A small masked image model, trained from scratch.
Model: 3.62M parameters, 48-pixel images, encoder arch vit, encoder norm rmsnorm, encoder activation gelu, encoder moe expert_choice, encoder num experts 16, encoder patch size [6, 6], encoder layers 12, encoder width 128, decoder layers 2.
Training: muon at rate 0.0048, 6700 steps, batches of 384.
Data: trained on regions of photos with short descriptions (Visual Genome), 25.3 epochs.
Rows from block 4 of the encoder of a small masked image model, named by matrix and row number. Rows with one number belong to one neuron. Each number is 50 + 10 x the weight over its row's rms, rounded and kept within 0 to 99. All counts start at 0.
After each neuron's rows are labels from the 100 images, of 14848, where the neuron reaches its highest value: "patch colour" is the nearest of a few named colours to the mean colour under the peak. Only what is clearly more common there than usual is listed. The data: regions of photos with short descriptions (Visual Genome). In brackets: how many of the 100.
# fc1: MLP up (encoder.blocks.4.mlp.fc1.weight, 512x128), inputs 0-127
# fc2: MLP down (encoder.blocks.4.mlp.fc2.weight, 128x512, transposed), outputs 0-127

fc1.337:56 53 62 65 35 62 46 48 56 18 44 46 57 62 52 55 49 53 46 65 37 47 62 43 41 53 46 35 36 53 42 58 55 46 51 52 38 34 53 52 44 57 41 29 47 50 43 40 49 58 48 59 56 67 51 58 61 47 54 61 43 41 42 51 49 52 47 56 51 52 38 24 52 49 70 70 52 49 57 33 52 56 48 45 56 57 48 46 61 47 48 52 56 52 32 71 50 51 48 51 77 64 26 51 36 43 42 45 46 58 43 38 54 52 42 47 77 45 57 40 43 53 54 34 48 50 72 55
fc2.337:46 48 34 36 60 32 56 41 52 56 52 49 50 20 50 45 50 42 37 41 53 50 57 63 66 57 58 57 51 42 64 35 49 57 51 46 41 69 27 47 49 44 55 60 54 51 42 60 59 40 34 52 52 33 47 48 51 50 44 49 43 59 48 52 49 30 45 25 38 57 62 66 55 56 27 28 61 54 55 59 57 50 59 46 64 58 52 54 40 45 45 59 48 43 46 27 55 55 40 54 42 50 45 39 61 57 65 50 54 65 56 48 58 45 64 61 24 68 40 60 53 50 47 54 57 54 42 60
patch colour: black (33)

fc1.453:70 62 45 62 57 56 57 67 53 50 50 53 44 54 50 60 57 44 52 53 51 59 48 39 60 64 59 48 52 68 69 49 47 41 54 39 73 48 63 51 44 41 45 58 51 80 43 68 51 60 46 51 50 14 52 40 47 49 49 37 64 63 45 42 49 46 43 69 53 49 60 54 45 38 66 46 46 65 72 45 53 42 46 58 41 39 52 41 52 49 41 39 50 58 51 20 56 55 34 40 51 53 58 53 55 40 51 44 56 39 45 52 52 45 57 53 65 44 63 32 63 51 66 45 47 43 53 53
fc2.453:42 56 50 48 43 62 55 63 41 34 47 50 57 65 51 49 61 58 69 56 41 44 51 27 33 42 52 54 63 53 54 67 59 55 49 42 73 34 67 67 59 60 52 30 39 62 53 42 41 60 51 40 44 52 57 48 67 59 47 59 73 51 54 48 38 68 57 63 35 45 44 54 49 52 64 64 48 46 47 31 45 50 49 45 57 61 50 53 46 60 65 45 62 50 41 60 50 49 47 43 49 53 44 49 38 36 61 38 46 48 43 58 55 62 52 39 65 45 56 36 36 55 70 61 47 59 68 64
patch colour: pink (41); white (25)

fc1.14:34 48 60 62 55 52 41 61 43 65 62 62 53 57 51 58 51 45 48 59 49 50 61 51 67 47 64 68 69 42 50 40 53 67 50 35 37 63 55 59 67 33 66 40 43 61 57 47 48 37 42 40 45 64 48 48 72 46 38 37 44 64 42 64 53 68 47 36 40 60 43 61 46 61 61 60 63 38 29 41 39 41 47 52 49 40 55 56 53 47 40 52 53 48 51 51 22 62 41 51 42 32 58 48 49 58 47 51 55 47 54 46 65 48 43 63 51 34 55 33 30 45 39 58 48 49 50 50
fc2.14:40 36 36 66 46 45 46 34 47 24 70 45 48 54 42 48 40 58 61 52 34 42 40 48 38 40 62 56 55 32 56 45 56 41 43 39 45 34 40 47 41 47 57 38 61 44 41 49 54 60 54 42 45 37 64 42 63 43 49 45 60 45 40 52 39 33 49 55 55 52 49 43 44 46 48 49 48 46 53 65 47 50 53 37 65 73 45 60 40 54 55 54 50 60 80 48 49 56 50 54 55 56 54 64 40 41 33 30 55 55 59 57 53 52 50 40 53 44 50 78 72 70 40 57 53 41 59 58
patch colour: black (29)

fc1.91:60 43 54 43 57 57 46 54 42 57 57 40 48 46 38 38 63 39 53 44 67 52 52 67 55 53 50 53 38 56 62 44 49 61 62 47 54 48 58 58 50 48 52 79 58 50 48 50 64 57 48 34 38 52 73 57 45 50 42 58 56 64 51 63 40 55 61 58 48 35 56 39 40 61 52 42 45 66 61 46 50 45 47 51 36 54 41 43 60 54 41 72 62 57 42 62 51 33 25 43 50 45 63 56 50 38 43 58 42 27 48 51 30 28 80 47 57 45 50 54 55 49 62 66 54 48 56 37
fc2.91:58 69 44 55 46 55 62 39 44 29 40 62 45 62 48 60 43 44 62 47 45 66 73 32 40 54 51 53 52 60 66 32 61 44 50 57 53 65 27 53 42 45 37 48 34 63 53 54 40 44 46 64 47 65 49 37 45 43 52 51 60 52 51 51 56 52 75 57 48 37 64 73 62 53 45 57 61 57 50 44 49 46 53 59 58 60 41 54 43 63 52 55 51 67 48 55 42 59 41 56 52 40 45 54 50 40 60 43 55 43 65 24 50 24 51 46 51 52 50 51 74 54 40 41 48 59 39 50
patch colour: pink (29)

fc1.323:42 42 52 45 51 66 53 51 54 61 65 32 49 62 48 58 64 52 63 63 53 62 32 38 52 50 51 64 41 65 52 53 49 67 75 53 62 43 58 51 59 56 38 38 67 36 56 31 43 54 47 56 42 55 47 49 61 47 57 35 64 53 50 44 49 55 62 40 39 62 52 36 43 41 38 30 48 63 57 44 47 43 52 36 49 54 64 38 55 35 57 38 45 34 45 34 27 48 48 40 31 37 43 60 52 55 48 52 47 65 46 54 55 65 57 63 46 52 51 38 40 35 73 59 46 54 49 47
fc2.323:56 66 44 53 47 52 48 30 57 44 36 56 46 60 54 47 62 23 72 48 45 49 73 53 57 40 57 37 51 43 48 41 64 46 41 65 53 43 56 65 48 59 51 52 69 60 62 58 56 34 44 47 37 45 39 61 44 51 33 40 61 39 37 27 39 44 49 48 42 40 42 40 44 59 41 36 45 64 41 46 42 48 51 43 53 51 43 59 51 37 51 55 38 30 56 42 60 41 60 37 38 49 40 44 56 45 57 25 39 58 54 53 59 44 63 69 48 52 53 61 58 58 40 38 56 60 54 50
patch colour: black (39)

fc1.258:49 48 44 58 45 41 33 42 45 39 49 52 35 69 67 67 44 83 50 65 35 41 77 54 41 60 49 51 64 58 45 53 47 42 50 58 62 52 63 44 43 36 62 65 34 63 51 61 49 25 56 67 55 68 50 63 44 58 45 56 54 46 37 42 50 58 51 39 49 35 31 50 55 42 61 49 66 52 51 63 57 46 54 48 62 40 55 44 53 55 64 54 50 32 56 53 32 49 53 59 63 53 35 54 54 45 45 54 49 58 53 58 64 55 38 48 52 39 55 49 59 49 49 59 44 42 38 41
fc2.258:60 46 46 56 80 76 48 59 52 36 51 51 48 50 56 62 46 37 47 36 71 49 58 43 51 41 80 48 45 46 56 59 51 49 72 43 51 52 48 74 46 43 41 42 39 52 54 34 33 52 45 54 58 48 59 47 47 51 42 39 42 61 62 47 60 46 64 47 59 31 63 52 58 31 36 28 66 49 49 55 41 64 39 46 46 57 52 63 49 38 58 47 55 63 36 46 48 55 52 54 51 38 59 41 26 49 47 57 34 47 50 43 52 45 62 55 44 49 49 60 54 42 57 63 47 55 47 59
patch colour: grey (67)

fc1.287:54 63 70 60 70 45 48 59 45 63 45 50 44 38 41 57 48 42 62 65 60 57 57 53 58 45 55 57 42 38 57 44 62 40 43 68 47 59 54 51 56 27 55 51 56 51 48 57 73 55 49 46 50 49 41 75 60 51 40 56 60 50 54 38 50 55 51 46 46 27 60 55 54 42 54 62 58 64 53 51 53 53 69 52 25 44 48 64 57 45 39 32 58 48 38 64 43 48 48 42 52 46 70 36 24 72 42 61 46 45 38 42 50 51 48 69 43 57 45 41 39 38 59 51 43 46 47 62
fc2.287:68 43 44 46 37 40 53 46 32 40 56 29 73 57 53 42 50 56 44 72 40 43 50 58 50 61 53 43 47 58 65 50 33 44 31 33 57 57 55 36 44 60 33 47 64 48 49 49 39 58 43 52 61 40 55 40 59 52 51 57 42 33 53 66 57 46 55 53 50 39 41 54 46 63 39 49 52 54 57 63 34 37 37 52 56 71 60 40 33 46 51 50 31 63 56 31 54 47 53 58 36 53 50 63 55 44 41 45 57 48 50 67 46 46 49 59 55 46 46 50 59 62 66 30 53 43 67 32
patch colour: black (49)

fc1.380:27 38 70 42 57 41 60 43 41 35 54 51 29 49 53 49 54 62 65 66 51 54 36 38 47 32 64 68 51 49 43 51 57 53 63 30 57 51 53 48 47 50 52 55 42 51 60 40 48 40 71 54 41 44 54 42 50 41 62 51 22 33 47 55 37 51 33 35 57 51 56 37 47 48 40 41 51 60 44 35 61 74 47 38 41 41 51 53 49 53 29 46 63 40 48 40 46 57 68 68 49 50 61 47 46 49 45 59 52 42 45 59 47 48 52 58 54 44 52 36 46 37 57 46 61 35 47 36
fc2.380:45 42 47 48 51 52 44 50 53 50 47 59 44 66 31 35 39 72 42 47 49 41 35 37 45 71 52 39 58 40 33 68 41 64 33 75 35 41 55 45 57 46 55 50 63 35 51 46 53 44 39 39 45 59 69 58 35 71 70 56 57 52 40 55 47 48 52 40 34 62 57 52 43 53 45 56 53 53 48 60 59 69 33 52 56 45 52 38 58 55 70 51 52 48 48 48 56 50 56 53 42 59 61 56 51 58 65 50 45 51 54 63 52 57 58 56 51 40 40 23 44 50 41 53 48 45 29 38
patch colour: grey (81)

fc1.42:58 60 52 42 49 63 37 65 60 51 59 48 47 52 43 53 44 62 40 48 40 51 78 39 63 55 43 47 37 73 52 65 32 56 36 61 48 58 45 58 50 45 46 38 44 38 37 76 49 65 48 60 54 53 51 53 51 63 29 46 48 71 43 66 47 46 56 45 45 64 58 63 54 58 62 80 47 39 29 49 49 48 55 61 42 52 38 43 59 58 59 51 39 52 61 55 42 51 45 66 65 54 46 49 46 53 47 41 54 66 66 51 65 61 56 43 61 50 49 49 59 64 58 54 48 42 53 60
fc2.42:35 38 42 59 47 45 54 53 65 43 53 56 40 45 57 55 44 60 35 62 53 63 43 40 47 57 66 48 65 37 39 63 62 27 62 66 45 44 56 38 42 61 43 65 67 28 54 50 57 42 41 47 62 52 49 43 52 86 64 56 58 48 38 58 55 48 38 45 35 64 43 54 49 41 39 34 45 60 40 53 49 51 41 40 46 52 37 55 45 39 39 45 69 52 60 60 45 51 58 43 54 41 59 43 57 47 56 51 43 35 67 58 45 41 45 40 46 46 33 60 51 34 45 67 46 54 43 52
patch colour: black (50)

fc1.301:65 48 52 45 49 54 35 63 58 59 43 69 40 50 51 39 50 62 37 41 53 43 56 46 67 64 56 52 48 50 64 56 54 44 36 39 45 50 52 58 62 36 49 42 26 28 50 65 54 59 55 51 57 48 55 54 44 49 44 50 37 59 55 55 52 43 63 45 53 47 45 53 53 39 63 70 44 33 35 62 42 51 61 55 50 49 44 46 61 55 48 52 58 45 70 73 59 42 40 53 76 43 60 36 43 54 54 69 31 52 58 47 70 55 49 42 66 56 64 51 49 55 59 43 69 53 68 66
fc2.301:53 64 52 45 30 39 61 41 43 56 36 36 41 52 53 48 49 54 78 60 35 58 55 77 50 32 40 48 58 61 44 49 56 46 53 51 39 63 42 47 62 20 51 42 51 81 62 32 47 33 54 50 47 45 44 45 43 48 39 43 40 41 47 40 53 53 51 46 48 59 51 46 47 66 54 42 53 58 53 69 53 46 64 68 54 53 53 47 45 47 56 50 44 37 69 31 59 58 50 54 52 51 44 57 55 40 59 38 40 43 32 51 38 50 62 50 43 48 56 66 54 51 38 48 53 55 34 43
patch colour: pink (27)

fc1.45:52 48 80 47 47 47 46 62 71 30 40 48 46 42 39 37 25 45 64 39 45 61 53 53 42 41 55 72 54 47 36 62 32 54 54 50 61 46 59 56 39 46 61 40 60 60 62 54 45 49 25 51 43 59 51 66 61 54 54 42 60 45 62 47 55 54 54 59 61 38 56 70 62 40 63 67 54 47 50 55 41 54 52 50 56 31 51 49 60 39 69 37 50 46 56 43 38 51 57 51 66 60 54 54 48 68 54 43 49 37 44 34 55 24 47 55 45 45 50 44 49 54 49 53 58 60 56 49
fc2.45:45 52 70 46 65 53 57 40 32 68 43 62 49 42 36 43 51 47 50 59 61 39 35 43 50 41 61 49 38 32 54 57 53 68 50 65 43 45 50 54 45 38 54 59 41 67 42 51 52 47 49 47 56 49 49 51 70 40 24 31 54 45 47 62 41 41 36 44 39 45 63 41 43 54 47 43 46 75 60 42 34 40 48 45 48 37 53 40 59 44 34 52 62 32 57 40 53 57 47 45 37 68 47 43 49 67 61 51 36 46 45 46 45 40 70 54 36 35 57 51 53 49 52 57 67 46 40 68
patch colour: black (32)

fc1.435:55 66 54 52 39 51 44 38 54 33 47 34 54 40 61 44 37 43 52 63 68 51 53 59 54 41 47 61 67 67 58 49 38 49 25 51 48 61 44 44 60 73 49 55 58 30 60 33 50 43 40 41 39 34 60 45 42 45 45 62 38 52 58 46 54 46 49 38 55 55 52 56 47 52 49 58 56 51 51 60 57 55 71 59 34 52 56 35 40 61 56 46 73 42 55 55 51 54 39 52 54 62 58 55 67 58 52 69 55 46 42 63 35 51 40 51 62 49 54 39 42 29 57 55 26 54 51 32
fc2.435:55 54 49 58 41 56 51 49 28 49 55 33 68 60 66 47 68 51 37 32 72 54 57 49 60 43 62 34 47 57 55 46 64 43 46 55 46 62 63 47 46 50 47 51 45 68 38 42 46 56 43 29 57 51 53 31 47 58 53 40 45 53 48 38 52 40 50 43 40 79 48 41 41 44 28 54 43 36 64 60 51 46 51 35 37 34 44 58 55 37 56 59 52 42 55 48 51 71 47 42 38 55 65 45 56 66 49 63 50 56 57 43 56 65 34 27 58 45 51 46 42 47 51 43 46 38 55 40
patch colour: grey (63)