config.toml
mask_ratio = 0.6
encoder_qk_norm = true
encoder_num_experts = 16
encoder_patch_size = [6, 6]
final_lr_fraction = 0
Rows from block 5 of the encoder of a small masked image model, named by matrix and row number. Rows with one number within an expert belong to one neuron, the router's apart. Each number is 500 + 25 x the weight over its row's rms, rounded and kept within 0 to 999. All counts start at 0. Numbers have three digits each. After the name is the row's rms in percent of the matrix's.
Before each expert's rows are labels from the 100 images, of 14848, where the router gives the expert most weight on average: "colour at peak" is the nearest of a few named colours to the mean colour under the peak. Only what is clearly more common there than usual is listed. The data: regions of photos with short descriptions (Visual Genome).
# router: router (encoder.blocks.5.mlp.router.weight, 16x128, trained with AdamW), inputs 0-63
# up: expert up (encoder.blocks.5.mlp.up, 16x64x128), inputs 0-63
# down: expert down (encoder.blocks.5.mlp.down, 16x128x64, transposed), outputs 0-63

# expert 3
colour at peak: blue; cyan
router.3 091:480509454495482550511533541502535535474514448500482520542509487500523502498492519496476498504516496514509522540481488480501513488469471526540498519457487522475461506542497524492514485510525515
up.0 087:515538484493494527476506487509522510436480496492483550505510506488481488538443477482479492459487498456481512483500524480517544514519495506498483498497493480489515486487522561546510512492487460
down.0 086:439535516487495533507492504486510515482488492474472469513485466496470485514524481528501495509515464478494513496475506525486510448494506465536467534487488512486501486486490481522526512505495477
up.1 117:474486523490504511472484543501516480528498505521489546510499497464529523514501516518574518524509492482480515503496476521458502543530482510522489467433546476502498522511486555494552521531525507
down.1 106:467498506507525495488510465535502490545473491502528548506488535479501509550500480480534507548501503495513541501468485523514533536496493516463486441494522473493506496527490500470544501525539527
up.2 097:526496523479542471439471477517545493489505516538477516512504478417498530464509537513465529503478500481502468484491522467517515473496446511532504523500493482468459494562482501500492462508515532
down.2 099:480482498469509479467497490493496513454483529483494499507480494489498519500479488495497524493533483491527510513553515488498481512517479556497489532504427509530523482497505501493508479539507524
up.3 104:470519545521512504499515511461489531493502526467480477458495462521544514479498493460466528516481458454490463497470510524477471489493456486492517463511504491512476509503545525506515521487496480
down.3 111:475479511498503504519534516483521534488491513536495489495511462458519529503520531480540483495491501474475525482511475551499556489494540443525481480547519510507520471508490484501478493529452494
up.4 092:482459506572498527515528511518461503497532500538473504474492492524470546489487499472477523512490515528477536497499529508538443479523501518512485542466492498462507516504526488438470462493524525
down.4 089:502496510503496519552485487508487499493550506528500482486537504533532492490504466458524523522470495499544526485568502526471496538488503522462524522498498517491488519514524439454483475495490552
up.5 105:496475483528509548512469532500498502492531454532509546519480502554465483496525465538464523520502464457538509567501488505502490485513517479527521471506489505470525465509503501505509490509493500
down.5 097:527543455504493478486461522496474465518508502525518452482473495496519472521531475482500484483522494525510514475528525506501516484481544516502508499517475472476502512488481542496493475469515492
up.6 093:474511482514564535505488535490502496476521489479476501458554471529502462487502464508500509535479515485492490488487536513452460525457462512491512495497534473513500483488509461471536513524524472
down.6 094:495504508448503500492557534498508516466478539501464471472532498489523532508492509502470484473498516475457493502536486562484522525523533484490456487483532512513512448517499466475506539526464513
up.7 106:528481487471474526468522468505500481509501515512497520484464471535491498517556468500492501444508494477460494530498495505537509507537531487510500489506497481478488477547492532548562467468507486
down.7 095:485498461484514456460466496551519488494483474515493541487478461510501448509528456536504520435481499556475476499471488470506480503463483522468492491505486503468480470552476493503504539453479471

# expert 15
colour at peak: grey
router.15 088:483501496478453477501474499491542536534525528466482453494526489475520513533498529494455518504494515470490510530473515490476487467479525485520492478539536552503453507469506471482514507490527507
up.0 109:526456519469530503505501523475483514532487512508445494519523534497502463544502493505469469522481497511486511564467531501487524469459475551491473496529501531508490523520546531513461521481523498
down.0 100:545468484504495457472487485473489532494473483506525496466492477492488521486551460480529526482482523500514494489483495484503488521489570474517496505485530526486497513502508446486540433462484494
up.1 102:463491527510481496505481533511515526518480515531502491489489529456479510532494455482489470521483509492506508553497468497446482491487513523517483478494532512469505473539468484476515490475523545
down.1 104:552519491498463518475490509533475498539505574486498484487511518532506529526544492495503530531513482504527517505527512495503491499526525540529566490458500532526478475501508496526517480533523463
up.2 099:512524486514512512537493495531523532516507465527506449525517486513481531503487513541475491536523471488475470479491514517476466474453501470487509508486474522481539528466484526514507492545514440
down.2 096:503508489510548464479519512504461462508532536495479508506459483483543463506510555539487517505492537453453507495528531482505501531498466523482524482518516553537492503480514527510480533476544500
up.3 098:553504518512511492523492513482500455507513522532515485531515506480489504504493524524503503470506524498492460512481486493509519510496500487471496522488451490490504521509499536503519508487495483
down.3 103:456527474510498525511489480479532497510483537514528459479471495478479516479539532495489485540524481454503482481504493510552525523506506496460535495500475478500466482468497498531501561497505481
up.4 078:500506511520509512493489522461509519471505515516511527508432560520450551515517488505485482468507508475464483505500503486504508496519496464508511483483463512458472502523470527522502488471512516
down.4 089:523492524495555461517450523500475508476478477523498504499498541492510478515475505525484465538485485553465487522511492531529512462484481517532515478520457512513548506480482502517476523470494539
up.5 106:528458514462512494505479519522448510504511522472490495501534525513442545494482498524476509522486477487483510495496502497492539478502465493502498505474462515536551516490504512526489504484446512
down.5 120:498480442503474536479490505498536462520494524487511482492493473512469544524496487490488530538482445479462479513539502515502499508475487470469489495484528475496505525445500515522518485480488518
up.6 082:542500517520495491518495492512511482539508493492527463481499546574482510504553502464521498482427519511465476506477544499493514479543498500470478463484535496486483457509477493530529470553498513
down.6 091:529517541530535517468547482488519512513464519496509546526524515513525478468482474476502476492467502466482509485506490532538505488519505501481506550483515501506483476484486554486493548505508525
up.7 103:486509537484535493508491511463529476559523488481511503492471512513549493500485472510487516521530516519505546522539527476496475524497484500525452511447496448489497527517515523527487490480526472
down.7 095:517501493476499482545502537518529498455497501503493454481513498530508497470511489466456483494512511427543482460497488458496555483512499477524518509509528517508499504522489478502492510503460486

# expert 1
colour at peak: brown
router.1 098:506509541544507500534467453482525468477497545545500462538479507497482460495521508464519523476541484526487512516518541527536525473467503495502518547487497513505516498508529538510513539497503527
up.0 100:527478568520541486508494467513496512463511503538516452476516478509477513486481513492498506460467483504539483506485541498536464501496499502517497529533456490465497496510481497501466513462502484
down.0 102:485505486522434481488546479507461460443541458525521450479514503499501493472502505481491508480515501456534481454508516493496488482516510513531491503517489485447505494455499482512524509475548468
up.1 093:522477543475465474438474495507545478496504478510482473527488479514515499524488512480512498477482526509496504519506529516517511490542512480551524511514467491526513481475558508491513508487523511
down.1 096:482497474527459494519549497499501527470491456480476464509473457516499467486532460489505527509501556475534494480494478505493468471500512507475507468502503494492493501513505531507480490530461439
up.2 102:503492484518485490506501488541497470502482541503515467523476513506508465514482482497472500523509489532515491547482508457522453502486493503509496477513497466531511477506512529503514490463547537
down.2 097:490454516477472530521520472519497450514496557485516491499487547508442457520489469465492472485502474443494494493466508527508513453496485488476518502540526489514509457496538536492502487533536519
up.3 101:486490490510500538501523553483557527547449491571498483481523523552468519491482462484499469509485480471489460487493490492487494462464520513521501532482462506484497466504497488556524487535488519
down.3 093:498505487504570520503519487505501484500479461507524465487509512535481512507485484506501505506484525544475434499512496455506485523530483497491470510488469488485517507505485467556498528495503483
up.4 101:489489516446515519510513463521504502539483532481509499536464504481521503544504500482488515451503484482503500494499526478501534498492512477459502479508491539502515469490506509444497514494476481
down.4 107:529506456485509478513500496468516495552511486470498528517472467520509556504516483480486512512537469488477510502497487485473496490459504565562527482474521499498491460506478428493462512506503467
up.5 088:470491465532529498484494505470518502498499501478491492523478545503495543531488521512485492548479484510475514492488524506533472487482522511494510511513505485499462424485510481547522476535538429
down.5 089:528510473522483449474483455523526523525529482517548522474459545499537510502440470513488503511499497527477488474526510520511475477516516511508508503503500546452485479443511493507484516503513506
up.6 105:517485497487445481512518475507490486547518503502560506474467532492527532523554497522481503478557531463493533480510505440474500531536527503501520515517500546505521472484461541488517482531469511
down.6 101:512581499493536493533509510489534499509504513491508477489492551502536511497510481519522474519495524493503540493507501509523471472530516516475491534529498471483482480529478444474516482535495462
up.7 104:537502508504514482489508474451457512508452532510529483503505527546487523495565471519486507517525524440480521504502511450438457537526503554499512507520513487494459502531495516460514478522548509
down.7 094:499503492482523511491518513526537536517513491537561477485534520503495470535522485485518503509514507488471498475524504537539507500469514473509449531522448489520499482504509506548497517541516497

# expert 5
colour at peak: black
router.5 110:481500546491514521509481525500475536504520473484486481489516540523519506483467515553484470467494492530538512496492487488477532523503515539539500514542475512472483491468498519462458541460489507
up.0 097:491486492461491477508492528496519513556469498520461494535513475501527526497530483518511523529499490474552514512461507519505518488511494454543517486491503530491518496526505452457499469460487525
down.0 095:493489504546523474499502510505469485451526489479531484502578501495511498521533549497488497524529534518497540450514461520549545526496454532457505497504487493477515533493568480487509514518469449
up.1 102:516483558534484478497495491505488495525513497564506498525523520499498449493503488529525468512518533483518503496479524523491526483523483501531518533465471487520512484526527471467466501485563471
down.1 089:498507478508459458503487486483494508498521547503539494485521528472480500493466493505509517556488527482437493515505483505512556485485502538465461530522489484489471516483486524520556568479487467
up.2 098:524470534502491492469451554499502509499474482533538474511489486517500478486509499503495475492527510518497473469538504508478541475498496522491460508472513497480462485504436524551511473521485476
down.2 089:500529511476496523466482491537472473494504494508513475506440515529509524477539501533458506471527508482479484510515504506461501555533470514473500489487513513476470513515482476524452457502469517
up.3 113:483519502504479510473513466470514484502520504450512516457493469558494526483498516538488464471465479542491490510514433529543458544499491481504508469483429534496517514534496505497502532480489517
down.3 108:446529465524528524533492517514524521529512483471511508493442504540510501488499497449545488489502521531549510510525463503505494491539487477491539462477516488480503483549465502493496495511511515
up.4 098:478528518521510526524509468514507520533496482501511478476482544518510481508518484469519493513534500512531479559494498459476488470559474563520464478488456508512485479476506529499492463524486449
down.4 107:454507425518492481512511522491564543495528489475530462494516481486509511477498502488553515516514548495509431464490531517492497535474521490512490520520532506468500483485464490523487486494488529
up.5 093:521498502523566504477500474506511524526511496494495492491516491483488509476487535530486512528476504499495470477509504511500502465512483481505533495526520505491454450509491490476501495521463508
down.5 099:507502482491490501490503501480521487476498500477468497482432493465489521525520505515484498517507486496489489456512473490515487503519513501468518539451494472513461471524508487487528457464491515
up.6 094:511540535477520476510497504444519515472507475473481506551518509502488463505498502537488485508485468487448478540525505454476502515509485526534496517501502484503492532516512552514499482508513490
down.6 107:501496541480524473489474504498508497508480480563451513513530500476495470494502502495439473462512480518511515520506501498494502511492486550522471533496482530475519503517510532490511472520517480
up.7 096:486478519494508503516508528510477465531495501554494434525511556519497469492551504537516495484560487479512508504512484483477553518515495515530561521500516532524487459498485497496528480563488460
down.7 103:484510506495530533463500536523505514487499537532503552478490464476519474458537489499481469482518529477502483513484464529524479504492521518497484536452521528519521499544523528509496502495492485

# expert 13
colour at peak: pink; orange
router.13 093:522513459510473460536495493522494485507533514492508477513514528532512492483469460491517536483506473529521496514528508463472482506531508444550479493533499492506497522550531498529494523515498455
up.0 088:538511453503444473469506487491473482536518479503497548524505455505459491471544497473466488495551560479482493486493492504529469480520457514499472497507523488510504531516471509465532490490553485
down.0 094:520500492471497484496503528467501468491503523528486482455541527490554538515482515551467523530491525480510471478524532510436444463502468459532531501502543466493491521505504512495498499502533504
up.1 103:496512520504510535448498534495495507470503528492481520523501500493501538489513498523540468494443511505459483531473474498494500533485456480522472478523519511496496492530528515477452494539515455
down.1 090:481497458521547517520531458515506502529539497475492546478498427482519486528506525507486479506525527526486505519474463496495493529529475516539484475448535500516491485500476519538486485501516482
up.2 088:498491535488473479512513505543510460498505443513503500488472477490476537441498491504532484504478507505488534510528529467488523522461494493500525490486514523448535514473502522496474520466497493
down.2 094:481467536525510509504521532531488470502528465492502502541495499503493480467525525441522502559473463483501544499515527510519456474526496507518508508465512514475498492490489485490504486466451495
up.3 097:459476519513493482538493522518454503462545510496478497524500529493477516519486473544494491484519434491494504453469545518522515494453521504486523522535490479477512501529516552486534519525505513
down.3 087:504499472512494459550466466527514523508512470508487534493513492491519556498512469524469481528521533473475481484502487485469524500498503507472548500539490481491491464534510470525501496547516506
up.4 070:543490487513504502501495450493527513486521509449493537497520542504506521476497490536480461535508484495505509493495502503466559487525524519475477484525486515493485513511434526500473500487547496
down.4 098:521486509514495510503475509486474465528514525487449488509504513525506506532521455483491486539504495452482470487567469505524513467502540524513496520484490534501531491483519471464513519473515497
up.5 100:527467491510513526462521510522494553508532514493502557484470505504483492462560535512502529496494473508500512508472479480536530520543469446501481493521487532519498497491463512527493517496552525
down.5 101:510493531531522512511459547525479545504512490512525506530440489513462515505522513484471466488483500480499521498442463490513496508509501515500552450501524537503464505520517460467494519501519487
up.6 088:501474472517515457529504500491494485459549532486495483531497500520484525496508565487532530502498502492519508492531516465520522533505498514518505500476501479463475511554496491494501503488483491
down.6 098:494504477492507507504504528480532497500484488504524510480522503490512504531522517467496492500501538527506511493524492501479507506528554569525494485494512521502510516517490528525474444518480516
up.7 092:488496505551523552514497519514537449485509475464491512462492507531458481521494483501538495507508513509518514488523491476544521493504479495496465477463506498485514515495486488552489527481446500
down.7 094:507512506491498514436510502510487484474535513466498496493467532485521479526505469474487497495510479514495490521516510521486503462490506507531417517449541528486473525501510508488512467532481522